Weights of a small image flow-matching model: normuon at rate 0.0036.
Rows from block 3 of a small image flow-matching model, named by matrix and row number. Rows with one number within an expert belong to one neuron, the router's apart. Each number is 500 + 40 x the weight over its row's rms, rounded and kept within 0 to 999. All counts start at 0. Numbers have three digits each. After the name is the row's rms in percent of the matrix's.
Before each expert's rows are labels from the 100 images, of 14848 (inputs lightly noised), where the router gives the expert most weight on average: "top examples" is what is common among them. Only what is clearly more common there than usual is listed. The data: photos of plants, animals and fungi (iNaturalist).
# router: router (model.blocks.3.mlp.router.weight, 4x320, trained with AdamW), inputs 0-79
# up: expert up (model.blocks.3.mlp.up, 4x640x320), inputs 0-79
# down: expert down (model.blocks.3.mlp.down, 4x320x640, transposed), outputs 0-79

# expert 2
top examples: class: Aves; order Accipitriformes; family: Accipitridae
router.2 134:521507498584541508546512496476495480543498517500521515517537555400482494451477463526486525463516483506515508498560430479540552578455475456563471481506466505506541488458492490511480445524488478506550540527559514460451530486575505475465512585
up.25 096:521494507466543435403536559484567490488455447534487468433531522464505477490505445489437492566486459451497501547484551504520495555502535425510536484572501550526535504530475477443480570418502469524499517543576514444497430544477492504438585586
down.25 104:531497498498467439509522439556453552499477493479544527516445528483528527502482448548532476479509511545479500492512499478474511469503575581491518497458516409496482514417540500510507429609554505498515528536450492514485524533572531535563459400
up.26 098:433543442482489545558492490557465509459494556526455536500471542533441470498573492519514535448546451468479528507400504438482536547511525548504488520522439451457582462445573413475562552450470552524503521514510495443436487541513526453480527598
down.26 080:508473554561439421513528455441567489447526512487483497520468428501520519477605485516545465510509461521530478492540501526457428572436492458451509494525541544521477559545450563568467500549489454535555470555451495512549534471531478520513442496
up.27 095:523460505485530471523535468471513579522518501459495521526429495456510510551420458473502587498473543440484465501555507520486513406633472514469503459504442520513449564526466550503499488507503476503495568547482425531497528440476523452489517571
down.27 079:514550456468476528519494519498470476531485522558470487514460535506477450495486485558505467453467482453492515462520420466467451540442545465518519464516535498529531439471601436496503483552469483488577425486485488533553488538505441538450546437
up.28 138:446507469480457523466438531473479453509491558476454437524462435462571502512499521431474413524505525574493537479521514515481462616513422578508494502485546520543565433451501488491591602487464454465467511551548514433456441493481466553498500522
down.28 137:460469439503523504516461433591440478548500407431503503557498478501489478500497497505507549591365478493496559541529553516537502510535508552458427422508513520514495505513430518433573576490562524458534571423529489409576515507514421505537434512
up.29 107:534438464500455482496502494443413510516517491508495468562543527500454460556471499509539439473505517499556474560513529445520490562468438456473566457518523504559486506504535521517529474461431524581517533564469494431471591458550431512514515497
down.29 119:554545551506538505468542485495556521511501474556552563541586476476545527471562540527524505489535485482475536525468486451492533508521484598572529538413522477475517554491558494455465501490527468463492481485552479478539480570520542484531440495
up.30 097:523506538627510495438573490506443510496509555423473498545565541504487482529524469474460502471462520472585492483548450473491454497552456492561474469427553592436483518564484465472497466494482526527535480501513504500437551464464502495516461607
down.30 095:510480475483523500536444561554507511471423415551546533485494528478532464511469509394537540510567496560483504527503536464475515511466578452478505521520477490460534555509453468520521459565455508548441512496470597459483491488511468521551504504
up.31 099:543558482522551515521552526492491456522495459572467517460453416396476499510458491524458501495521462450480445515439361530547479566470470538514509516482475561453513441500523435416432460474449501542447463512550414504525457521540532525464480521
down.31 121:437450492484489429466473498572479516515508506464526499536570585553565496516484459470482499508486560559503497494494646514620532457500560499567543529489528469509502469563512485559524490538495532429523543467497598505470462485461461438543507479
up.32 096:473450543509507500509551535462501574503517456423468392510475558439504525514465476428568544560450563600466485466554451496467513532545460522477503471553620457569546478476538522532599530450488500540557512558499576507515467475490448464506501488
down.32 086:565466474475481514537554476521508514524463476476555505461532437501534483470415467489463511444540436463477519544450511535488555544492550459439474427544539486528520521495455544468456449514425495500534533478501525491472419519558549462471487504
up.33 102:545478464477508473529548513459482413604461544484515537486503575457460519525478498502467491487468572469497465485514533487530518615513532522559480523537436588545493501538562477463514516492524522465517504441544471454552444537507454535508510512
down.33 108:529472501419481577460474454558501571527493552468495509510509550459552520514472450525542505521565435532473503517514434499497576421481497520439528513510470413468539494448430461484479542558458486472409494464498488542454561525467491478490468509
up.34 101:533519458459543566553526573533483455475534524511507455544523476478527509473450519439589490493468522447468509435524474477556517512558553559432480474513494503567513532467508425484551501505489482502506536501574490416444418544458576501447531532
down.34 078:507475477535494503476473447478556550439525474472487450456564523480521434512612571490466435525440467587529504457464408526446528551436460478538476520540469484455456571569492565544433488570505513481460494471430535579453612489506496502553513501
up.35 097:522489434489460562463602481473471456495498559578569477524545538526536459479542554480548472485483435566515531522464509481592475562553524473524520447527562405524519452542520591513491497553516516551516457510563492473446509527583453465536473484
down.35 080:420521497579523522485486504496551515495588479440469578490449494519480474469508496476477518483464481433567534563523468511479502529422493532514505481447557526457447544523444463469519404502458521480450505469474464517488545526470417480432497436
up.36 092:551506460502520481523502550529460582483499525477530563477503571485512543528428481464470492481458456514513449517474473513602462472535519462484483503512529481491479497476535455495421542540470482430446488561553566521491422478445482482508468499
down.36 084:499496479547517623478441435493579454492544491485499524507495504476559475511579460501529479569449502459514481492568513502462502525421529552479482509572553441542504510597467472499478503493476521472502448537456458489479510501492454492517527533

# expert 3
top examples: class Aves; order Passeriformes
router.3 092:506484575454489544492573508549547580507513487544442522494506468494532517547489488455521473543465507526563526519522512479541460423516541527479482551539538585507501462433495529546505516543468518497449477480494476550521516521458509568539441444
up.25 094:487449455475518550517495488533543583548522518486520503497500533513516571463503510516503544486492466479518505513531528554470444584506499499575537535476465482518426520495478456585527465558531493485581510567488530540476537480585513471538542490
down.25 102:519509479476563439493534581552513412460561463465522517479498530489514533588480415524481404481490488525477546495492479451464511497534624453526536516454496497519509549523517450521483487555462472520504493442456451470497468535549395542466512495
up.26 094:482502475422556540558529560573490494474525498479480528475477479568484482502541491592515445462478475490479475374492468459441503517527452535477402473523490559465460489427504518498492494535542418566497480569574464491519548496560511493438543476
down.26 088:448485525401469521480422510539476504490468570476463482513447533468525538445521480470525508454508499515466538509456537425534556503536510446530526477538538477485530482508543440493479474451537511547551504490516509526523525493471421546516468513
up.27 099:471489517549447489490490530511513469503500515501472493452479496379521521531517460467408509495469484474506590599491480397550465484443422470488480472483503536561498541507489443498521561482481431498515510525573545540531446476429509527457497482
down.27 097:482582452524514453540503441519544441551527489488506471519500565489533560506459459560537573470482542518487452428386544480422536478570528523525525499542508508407567563519553584509499477488411543480516538474446529497457463500544489500480436515
up.28 104:446510560529444475525483499543425393480561428539509438508515479464554539457505514516455583546495429521519516471551503436511545434469502470399414566504554459501427521533497464510427526470502457498510465464482586569511487514516547528577422495
down.28 115:536483504491550532467504545557555529529448519455370493488497578555490470426458461493507431494489543470519578460447527502522492582526497486521518527508531489526473479443494485432519483539505544476496520495466449544539466530386485454434498561
up.29 089:462533511538470492449486557516512555476453472506453426600391548480486530492492529462510521512463539543488564496601489462546522537495458522505480561483588475498467507483555544494487444459460526512422435482553509520536458524580478482532539506
down.29 093:471472455470474422545571457497518453451474495520550564406485456452455463534508439587461522551506455509440479517446512463477456490459424434561447503446453478551480499508537469570460528520527554536423503542415523495490507573478565503470495464
up.30 116:531549529533508501480537524552482505455525519484490537507534462556491491497509516493474526561446535463513555559517502456553491512449530467538490453537533450544552510445463488615416453504518491572552572513513488579549531532448475542453456517
down.30 075:548484514521427516493464460530521461542483492573512512499552559465490522496479527478513475504514478473472462447494436500412544514457547509422521486505470522537416494502487477485570447554518510550441510543501434472493516490469496535502531435
up.31 101:453428444432566450523512461554457463537409521560494451466484490481465543566483426515534540496554451512471508525530515516592445472466465536514478558439513478455520499481522514491474520538546442529533475467588515551557506468476529466486501534
down.31 112:529526560520504506485463475526503580465529471451456573612493555511506522460493479470485460528378568468494539511513503509497507555513512530476468442513535534566441453484519472518516529501428528481450587521486497547504513543482451596557468419
up.32 094:469544543550547601578474561530444560475557562495515457489474488472529569451467507537437500514406501506502545535457505440514502394480475516483488566507457500503456495584524431489514454427463500586472462538540478502547485487519485452464454500
down.32 104:503503516577468508515524492523528595540570551583533491530462508504501516470515527513534497579460502555519562495496527557475503585542547516515524509552520492525512480525532474480478450498517542563507512548530499501560533502489508514458449569
up.33 111:489524477520447488562567481519496494481429501478440538465491429523465480448524497511481502472470548527529579534551478393541443506482492468488468480568496437485458511534490407517438539447440432521488447554477532501531541482542531443522515567
down.33 109:491425481504588435506429512527569580525425505481476547516558492474510521470522427512500495484499459466494503475559558510509491463498462565500523393512552474554512519524442548461531513576496552491539490467546563495565452489435491489493490456
up.34 111:495493484514513448549523520431491483608536528478511478474482480491454491438524537486475515543462515448474523555456525500463460528512516511483523543515529497515458524495544569460526447520459436479542493504482551543491488493590456513444480561
down.34 111:501442553478459556388422476518531530473482525484481506491515517559524532544501448494456497556469531533523547541592442558496485512491565490522506503485501494460495502533559486492514594489559477625535550472572448504491489485449594395555488464
up.35 097:491459514485497531528489445496497545516526524511530445581526492547471503436479568572558528468460447438480469546473447494584432453439532463509524563525530577469508550519484498505485522486539443482454493507549536551537495385436460444440489511
down.35 111:563471548473463491543469527489521564499481527540497509517513514476414459576536505434471489487513471522503466472540532579564549520460460571469434500531520493441504412508534436452550487524512512452481459544492496615469460510439500535498460548
up.36 089:498547523478645467563509520504542528448473488466482517491388505465497483495473444480494450537521527577507453564467526490518480503512472486513440501552520541486490551459485470502489487470532502488556535485485478551485545549476527504457541496
down.36 086:560457421544471439478441489565520497501436490451542496483459551518448506496615477580528525508471498442536482494487507437546514491559470578501526480520564488507493447515476530450553492493516572532532548485512478480497485483481465533568518453

# expert 1
top examples: phylum Arthropoda; class Insecta; order Lepidoptera
router.1 088:478556435404525484550565513498526476524525476552477518442498459522541484504448455472520485518432508524470506506497553487476461469523509520428444529495545555523466501490450547517536501556464519460475509444500522532504488513477543543549469451
up.25 096:414505436487538527487468504490599456549471500537465511461463475599478544555459528557441524511449505462482517492450567489465519472558468543499525432559482478475523525483496513581450529456552526490449495435501460478446584516478472519555516499
down.25 103:562480483524475523452453468440458591496495532551537538501560451490485500518539544473562495527528546487558482474546435501558416483507490478543515532488500516530459509474584530494457478552458479474529493468554570515559415498490480440460456564
up.26 099:478421501536499545483531576554500537480480492516441455537516439475469479542506537479516521591536564490496527563543461472469533474447426492513469540575513534419517498513493424554483481428438405507514483495456526581500492445533456492508465465
down.26 094:493555518536504462450518516481430482493558576484520499501512564483417506427464489523446519499444429519471456495510521551519443558471515574526442506497550484584456488498563548488407514447459477496504600484535477539508430470481488488474549489
up.27 104:501466525490528455503436391475585548516524524494564586503498457492448521485476500508528480507488496423521515553474455531462443466503502416393455512487500554466561551517498523474527456536482533466528477498519552507491515550519476432511474562
down.27 106:498482453518540471513497478586496508456572447505454480534568535518506533468576449467490523456520500464494437493466523566427459499426538449552529572513502533487504483470484385541451517517509577503507511497479548488455498457465544493488542514
up.28 098:493434488481529502523532557459517493523534483450549513504429551498553500504524476520550444526542514505455546481532509482472452453452473517644498466528463449428462524528572369472488491552500552496470566551573480508469452432515444553487472523
down.28 076:522506564484495512468454519470479514517525514535498472445531421485510543488511507535439504451544499482557431516491529531516488528531503506443457472532464472495425442509378615520546392524492536524515472518523587509487517576505423421502475471
up.29 103:573537549542487523480535441498455467488543521521446498514501473474470475516468468538545474466556571479409555494419522514452459421520498492444518480483478558516518549589452482474474530489509514580487516450580471464497512450549583533456493543
down.29 100:459550505488500460488497534432534535460532439513475591468554509520456453476496488495527515477456492562414473458506505508474591522483475539496524575549468567494445421476444456519525555536518541532497555515523561483551502465491485578497505445
up.30 095:528459548462499518469432511510536552463447527461441478508432479501462504573474496446551521523516527520459490425480528521494405448505504537472601543561503557540476488528477556554510495524508528541478523438438541545527539458530473533503552490
down.30 113:489519467508461423516513501500498428546554500522578557512531463469536515486494529519408463563496507483550511547527526434469566513466482521501445418431484462531528502486461460465457508531451514450531517537514503450467491555418482473558415497
up.31 089:533462500474500568479459498483541572512466545562431459543425522412529486535539515430454516527436526505460512477527521483499426557483531576485468499494533446477577477484466551488488644517490452443534531449562428555507391468577472520493484521
down.31 093:510563526511488449521503478474531454412546471509556534542482484539486515518462484538480450417550494497474442453421456478548546493479473456530573500515402505456465543532559497493447376443481544548524472510358580443452561496445513490552538499
up.32 093:497477493480512507578544520455538559483479486535497620438455488525472533504563504429496485552510509585476451476554490443484427464540459490495476468465545558490493497490452480432450497521511567474553503559436473533481518517499465493488478542
down.32 084:428535484562504504534426486515405419467546537497436465497576499547526485550498493569491480480523503448474569482475443499461541539510505456510494455470479424493507583491555477498489424551400519499487512462450564447483547440510479479580472505
up.33 092:464497521458575504457455551478502546462497413516475594492502511513481514494554534576496427522532479497513530409524533495463476450561495525534524486582587530437450579459485450522470491559469526554458481501555463516478481515489432546500533471
down.33 095:427486555479570462535492520472464504521442504453532468556487458455531468435570472512508521473490555508511519458487471486496498567554500529520439530559505537509504453536518499520465489478541444517550551519498498516456496422519423518535483511
up.34 092:455434498583513448504547524563448462535444492504518530575485509494485474559527501509549519546491519483525469482530465491539488440462522558554536533539484570433441521488491502492445563544440525531545496533478496586395428541514531541526514502
down.34 094:504579487486538481559494500459432447467519610547555509448514543501525485569557524560506505556539522546476514526438486505466504497533487457577461484508511606523443557539523486540421499470404461457486494437583500526438487518494500502516523439
up.35 094:494445505510514458522516530476481504520511429430495494543566497477557519512440520522553471539499481508563523446547428473478519570457579492565529556474446437568481501453522464498484539479487586490474498456544528547450504561499561545506439419
down.35 067:520501530464482487487508506507492468523527544496513532481484461492474494566522487544522474485498468469418501604499532493481429461494443443468487478434506447420487473517411476496498422559473442553502468577424519523558534384517465475523479522
up.36 091:500568424518487531405501518464537465555498481500523466494482515525478466512532461507496473443525523449472480452532604517495437509514520488458463446478449549529491489531463529489519495557622505495500443559493514483458553527413505499518632497
down.36 089:507500484556522483540576466492385441543541518536531504459517393451524526458478454534487526503523504527504527544530403490501393465503483474519481499494464510431477517429512547555491478449512509459512471463450437524537501486473530512458479457