A small image flow-matching model, trained from scratch.
Model: 32-pixel images, arch uvit, activation squared_relu.
Training: 13300 steps, batches of 384.
Data: trained on photos of plants, animals and fungi (iNaturalist), 38949 training examples, 131.1 epochs.
Rows from expert 3 of block 5, named by matrix and row number. Rows with one number belong to one neuron. Each number is 128 + 32 x the weight over its row's rms, rounded and kept within 0 to 255. All counts start at 0. After the name is the row's rms in percent of the matrix's.
# up: expert up (model.blocks.5.mlp.up, 4x640x320), inputs 160-319
# down: expert down (model.blocks.5.mlp.down, 4x320x640, transposed), outputs 160-319
up.238 096 [133 158 137 151 128 156 124  57 147 111 156 146 114 135 180 144 112 136 170 128  80  50 157 108 111 113  96 121 128 128 180 146 148  60 136 160  92 150 109 107 129 108 117  91 165 168 140 128 128 130 136 120 134 112 169 137 170 112 160 116 103 128 124  72 104 150 159  94 103 104 109 192  58 156 134 134  76 104 133  86  75 120 156 137 139 133 182 213 167 118 143 137 124 115 138 124 121 122 207 138 147 163 107 162 119 101  81 141 157 120 113 144 131  87 123 149 162  97 154 155 170 148 178 127 119 119 155 162 144 172 111 192 102 118 158 136 234  92 123 116  79 143 162 148 147  61 128 189 180 139 112 151 138 129  96  98 132 136  74 107]
up.239 097 [144  98 108 128 170  89  79  72 145 117 126 109  76 143 142 127 169 105  98 118 148 128 116 126 145 148 174 139 165 100 115 112  95 118 181  79 117 164  75 102  92 107 140 156 156 129 140 122 214  75  93 112  90 149 121 149 172 197 165 177 174  85 110 139 118 107 141 101 163 126 109 171 101  89  97 150 176 158 149 125  71 110 147  68 191 144 104 109  99 105  77  99 161 133 100  95 130 149 115 126 181 163 119 138 147  89 136 154 100 138 115 109  77 189 105 104 157  80 146 167 128 148  85  93  87 139 117 149 114 163 167 132 135 152  78 135 153 113 110 115 155 121 193  98 143 172 139 147 156 113 138  99 162 161 105  92 146 121 156 134]
up.240 090 [118 108  73 141 128 108  57 101 110 102 149 117 162  94 101 156 162 107 144 151  80 153 143 187 120 141  87 121  96 138 130 155 111 149  87 187 120 157 115 100  73 140 164 152 175 116 131 168 176 126 126  90 133 111  97  93 173 155 127 137 135 121 119 142 126  91 161 139 221 180 104 132 100 139 128 168 156 105  67 107  96 164 184  87 116 135 113 170 161 143 168  98 145 107 162 139 141 128  96  83 140 148 147  92 132 123 159  97  98 133 139 107 126 119 159 101  89 137  96 201  69 171 116 163 120 121 118 105 114 137  88 142 134 156 133 149  60  91  78 140  97 115 187 146 131 146 145 108 174 127 110  89 103 110 157 125 109  85 121  98]
up.241 088 [ 94 107 164 170 123 109 142 104 137 104 108  87 184 192 128 114 138  98 117 122  66 145 145 163 124 109 123 103 159 206 129 169 135 115 130 143  48  56 152 134 139  82  86 157 135  91 111  79 179 143 168 156 175  84 198 120 147  95 123 115 111  99 156  81 133 135 148 127 148 126  92 146 134 138 174 181 104 184  85 137 196  79 141 168  89 176 186  99 145 119 120 110 152 158 157  83 116 171 138 139 128 144  72 194 163 106 171 106 129 147 120 195 107 100 140 155 114  95 121 130 128  49 119 116 124 144 145 119 158 112  77 141 119 132 116  72 157 193 126 120  93 131 183 126 104 123  92  97  76 134  80 146 156 112 119 150 112 135  69 109]
up.242 103 [126 226  48 125 153 134 177 130 129 134 147  86 154 133 151 148 114 123 123 113 158 152 161 110  93 103 137 131 113  78 125  74 144 100 125  72 128 133 232 157 139 173 124 140 193 137 127 237 121  91 151 184 109 143 137 157  96 171 117  68 135 112 198 166 111 140 127 139 161  83  70 107 141 154 124 102 124 144 106 164 137 124 152 123  92 114  93 127 136 137 180 111 102 132  98 193 111 191 153 105  97 148 156 122 119 153 105 152 152  73 112 126 139 122 110 142 105 148 156 161 114 144 139 154 129 147 157  75 125 194 100 123 140 164 131 203 146 121 111 114  92 151 175 149 114 115 140 103 142 108 168 121 168 172 130 118 140  29 141 161]
up.243 094 [155 120  99 192 142 108 167 119 118  72 136 203 144 161 114  92 112 147 136  91  90 162 138 135 121 154  93 112 147  90 131 120 125 135  82  87 143 148 116 147 107 158 136 136 151 118 107  67  98  91 123 133 105 103 143 100  99 147 213  92 151 119 104 112 127 157  94  63  94 104 191 129 179 129 143 147 142 170  94 118 158 167 153 125  90 116  67 123  65 124 148 128 127 103 114 138 181 131 146  58 153 144  72 103 162 138 213  67 160  82  84 139  78 125 140 157 131 162 173 143 154 140  57 137  90 175 133 118 125 107 126 114 135 109 153 100 145 113 168 159 116  92  50 207 149 121 171 153  83  90  85 144 147  65 125 133 122 136 175 165]
up.244 099 [128 142 123 160 113 114 178 148  85 114 136 110  88 124 101 145 116  99 173  65 120 135  99 197 185 186 111 210  59 121  89  65 109 113 131 123  67 117 167 118 115 193  74 129 113  37 139 130 128 140 138 126  92  72 104 138 100  74  95 166 130  86 181 136 100 117 113 162 155 111  99 109  95 138 115  77 114  84 146 126 140 141 148 144  25 145 109 135 102 119 144 133 117 128 130 144 113 128  80  79  79 141 100 166 125 125 114 151 140 128 129 100 139 141 135 151 136 124  84  99  89 136  77 156 126 118 125 127 164 147 144 139 123 141 145 162 224  82 154 135 104 111 135 145 197 149 179  96 160 123 132 115 164 145  89 149 169 158 152 164]
up.245 101 [142 105 148 111 165 118  88 118 122 148 148 104 143 121 118 165  91 102 101 126 128  95 142 132 124 120 181 136 117 140 198 199 203 147 136  84 123 133 139 145 121 133 108 150 205 157 148 134 129 128 101 104  82 102 141 154 198 153 105 131 173 148  91 181 107 106 165  42 121 171 154 141 159 195 165 143  88 160 164 110  60 148 135 127 187  81 123 184 125 163 105 146  91  89 100 104 132 130 148 133  74 124  66 180 125 146 198  63  67 132 160 102  93  97 113 115 141  63 139 131 162 183 126 126 148 149 122 116 112  83  94 109 121 143  95 127 122  93 166  88  68 102 133 134 117 165 120  79  97 168 126 129 147 156  82  98  76 125 122 142]
up.246 097 [120 159  75 140 108  80 100 126  90  89 141 152  96 129 150 124 126 198  99 148 129 121 123 113 126 127  55 124 128 112  87 152  98 105 198 117 158 164 106 150 120 116 143 151 159 133 127  91  79 140 151  92  61 117 132  95 126 151 166 152 147 108 107 184 178 144 119 141 186 109 107 100 133  98 107 156 140 156 136 100  94 135 158 138  81 120 120 172 150 141 107 177 128 153 115 116 152 131  97  55  69 159 134 144 124 143 142 119  73 139 124 133 145 138 135 144 165 166 107 117 150  83 149 127 126  79 110  73 112 210  84  88  41 163 109 148 160 162 109 128 121 166 137 172 125  89 104 203 118 100 108  75 123 126  87 148 120 137 169  85]
up.247 113 [170  97  77 124 140 105 141 134 144 195 154 166 154 184  90 160 130  82 123 138  90 118 133 169 112 144 134 129 134  93 124 106 160 167 181  99 156 170 150 171 167  94 126 120 128 163 145 162 123 140 174 110 103 124 173 127 127 119  74 119 124  99  89  90 105 150 115 114 185 179 100  67 130 162 107  74  84 122 137 142  89 126 136 217 139 113 114 105 167 160 171  79 117 137  88 194 148  29 140 122 113 145 106 142  93 135 154  66 106 134 150  98 124 138 100 172 147 154 101  94 114 167 157 148 119 143 107  90 158 111 101 134 148 100 135  83 179  78 124  93 180 177 113  61 110  95 114 153 130  88 164 123 123 104 199 127 192 133 119 161]
down.238 087 [131 134 107  86 152 121 131 118  84 126 140 136 162 147 140  89 147 140  95  79 128 175  76 165 117 145 154  86 170 158 142 151 171 207 100 144 114  97 148 111 157 128 151 166 163 177 139 179 146 109 156 161 142 138  90 148 111 141 143  94 143 119 106 186 126 144 142 162 147 111 160  98 144  99 117 123 149 138 127 102 132  93 103  99 158 170 188  92 148 122 126 118 100 113 121 145  99 107 144 117 101 109 106  54 121 128 168 135 130 142  88 180  90 126 171  90  79 183 120 113 122  99 125 120  80 165 138 124 123 119 116 114 171 167  92 117  13 236 108 109 137 107  76 134 111 175 101 123 121 188 176  88 108 114 165 187 147 211 162 145]
down.239 097 [ 98 134 123 168  79 112  87 154  93 150 144 138 183 120 124 109  95 123 125 173 122  97 161  70  86 110 135 136 103 178 143 116 166 134 140 151 107  92 139 150 149 153  76 127 130 115 150  98  47 112 128  85 160 142 149  83 123  63 120  95 108 182 149 136 165  81  89 132 122 146  93 151 133 179 136 181 118 103  58 181 122  96 114 161 103  80 117 133 159 121 138 131 118 121 117 168 110 169  72 148  89 103 157 141 160 103 116  86 150  89 141 153 150  85 138 125 107 150 131 103 131  83 144 124 155 125 124  95 168 113  97 170  97 127 186 157 120 160 145 125 103 130  96 131 106  97 155  78 129 134 141 176  49 166 114 107 126 119  67 120]
down.240 115 [139 106 132 102 117 158 159 117 116 179 133 138  89 106 150  84  47 173 111 142 150 147  95 105 135 145 102  95 124  95 145 108 112  71 109  65 122  85 129 127 141  93 149 138  92 146  74  67 109 128 107 165 106 124 169 129  73 106 146 131 123  96 131 126 137 143  98  40  98 130 168 119 129 114  74  95 120 146 160 145 135  67 126 148 154  74 109 104  89  84  57 143  95 114  79  49 177 122 164 175 122 175 139 160 130  90 119 160 176  84  90 140 101 115  64 138 158  84 139  96 143  79 134 111 121 147  85 135 116 118 142 143  88 120  66 112 177 208 134 112 127 111 118  95 151 127 143 141  50 110 135 151 149 147 136 104  79 131  90 108]
down.241 089 [142 166 168  91  97  98 154 113 123 180 136 191  83 132 150 170 156 166  48 138 158 166 115  78 160 166 114  90 166 113 172 120 117 109  59 106 120 196 137 104 157 152 164  14 140  99 143  93 138 105 102 167  47 170  76 139  87 154 135 121 157 121  83 119  89 141 153  96 127 126 147  86 150 140 121  71 142 131 167 119 136  69 144 114 149  80  95 130 125 145  96 149  97 132  95 155 152 126 191 159 121 156 133 107 130 133 123 149 165 126 177 103 152 141 108 151 151 161 111 104 128 110 166 131  72 114 105 149 140  49  91  90 149 129 136 157 124 131 130 137 145  78 151 126 141 110 133 134 105 122 174 133 172 156 136 103 139 125  69 163]
down.242 087 [148  70 142 108 166 127  90 160 118 178 147 192 128  68 163 145 197 131 118 108 129 156  83 125 142 135 194 160 159 108 122 151 140 100  63 151 109 127 108 152 140 125 155  98  93 179 110 104  96 121  88 103  92 117 192 140 112  81 151 185 113  90 125 145 136  82 110 198 119 132 137 156 146 120 115 133 140 167 117  64 181 116 107 144 211 150 126 159 112  87 119 139 150 144 170  98 108 102 117 113 146 153  79 117 100 158 154 153 150 159 130  76 120 189 108 142 145 152 154 153 109 125  99  99 130 125 133 145  90 136 151 170 134  95 130 179  64 104 149 135  93 123 172 119 142 180  85 110 142 139 162 139 137  91  95 119 136 163 136 145]
down.243 104 [139 112 161 122  89 122 156 126 112 166 146  68 163  84 160 153  70 110 109 155 153 161 113 169 151 122 188  81  69 193 148 113 102 140 161 119  70 108 103 121  91 116 147 131 126 119  92 154 158 142 106 130 175 178 126 144 163 130  86 153  97 158 157 126 170  83 151 162 180 175 165 144 121  98 104 106  78 105 164 108  93  94 129 145 181 129 152 122 180 144 135 189 150  95 100 114 111  87 154 125  97  93 145 178 102 127 108 149 107 189 198  92 160 116 143  95 109 113  90 182  61 124 198 176 167  74 139 161 150 124 130 151  97 174  78  94 120 185  86  65 134 146 189  85  86 131  80  94 157 130 119 156 102 197 106  95 147 127  84 116]
down.244 097 [135 187 121  97 153 111  76 129 183 106 156  95 147 122 119  90 189 149  88 163  87 139 159  52 114  82 167 102 131 140 116 188 166 129 107 127 127 143 102 139 150  16 178  40  63 132 150 101  86 137 145 117 147 126 149 119 135 183 138 114 128 131 108  93 104 145 117  96 138 105 180 118 143  96 123 141 115 121  85 103 111  34  92 122 167 113 148 112 147 122 145 218 201 159 134 123 119 160 163 156 175  81 154  80 168  69 158 104 147 103 115 141 106 165 152 120 127 136 118 113 135 139 187 122  71 122  89 149  99 164 122 123 105  81  77  89  96 151  99 142 133 137 129 135  66  95 116 129 107 140  94 136 126 106 154 128  56 139 117 120]
down.245 093 [ 98 157  89 122 113 160 151  88 122 133 112 141 175  85  91  79 130 125 133 142 168 132 159  92 197 138  97  77 174  88  78 141 116 105 172 135 135 133 117 151 150 147 157 131 113  83  52 113  99 161  62 101 169 158 108 125 128  81 152 116 172 187 140 127 194 134  82 188 138 184 162 169 103 144 103  57 164 162  97  62 176 129 126 144  63 120 138  75 102 154 162 122 196 157 106 176 118 156 118 144 134  69 139 150  84 101 131 158 146 127 106 150 118 208 110 131  85 169  94 164  65  78  98 145  80 128 140  98 134 178 144 114  93 108  73 100 127 133 118 123 176 146 142 178 140  98  67 140 193 131 143 138 108 123 163  96 126 111 162 103]
down.246 092 [158 102 188 130 144 165 186 143 116 167 155  98 126 131 113 146  93  68 120 132 113 165 124 162 112 156 198 152 158 126 139  75 193 152 125 117 135 155 165 117 166 112  86  54 107 147 141 131 210 113 125 157 160 128 112 167 101  72 137 108 156 169 136 107 125  74 129  98 120 185 105 186 125 109 176 105 114  83  97 129 163 132 104  77 200 138 146 134  90  87 180  95 147 124 129  93  88  94 166 125 202 120 116  89  98 136 166 137 157 112 160 119  87 126 112 108  75  83 181 165 119 163 116 130  94 180 108 163 116 113 115 126 190  96 106 127 125  73 125 131 123 116 143  71 122 154 116  93 131 145 131 117  96 178 175 140 134  99 110 193]
down.247 095 [ 95 127 136 119 135 150  97 105 130  86  88 133 128  72 138 127  93 123 102 153  94 147 115 144 195 128 186  70 190 104 144 183  85 153 129 155  80 111 118 153  88 141 235 119 162 133 123 185 145 155 207 111 154 140 119  72 119 116 146 141  93 135 163 101 139  74 114  97 139 142 100 103 142 170 118  94 143 158 120 105 151 156 192  78 139 171 105 162 171 140 124 134 105 148 143 145 165 193  59 112 102 111 118 119 154 165 148 129  81 162 125 159 134 107  83 100 164 102  85 130 140  96 131 152 109 100 159 148 125 109 161 123 143 105 122  97 114 130 113  95 135 101 217 189  78  69 147  99  95  76 184 135  86 131 117 115 111 173  70 156]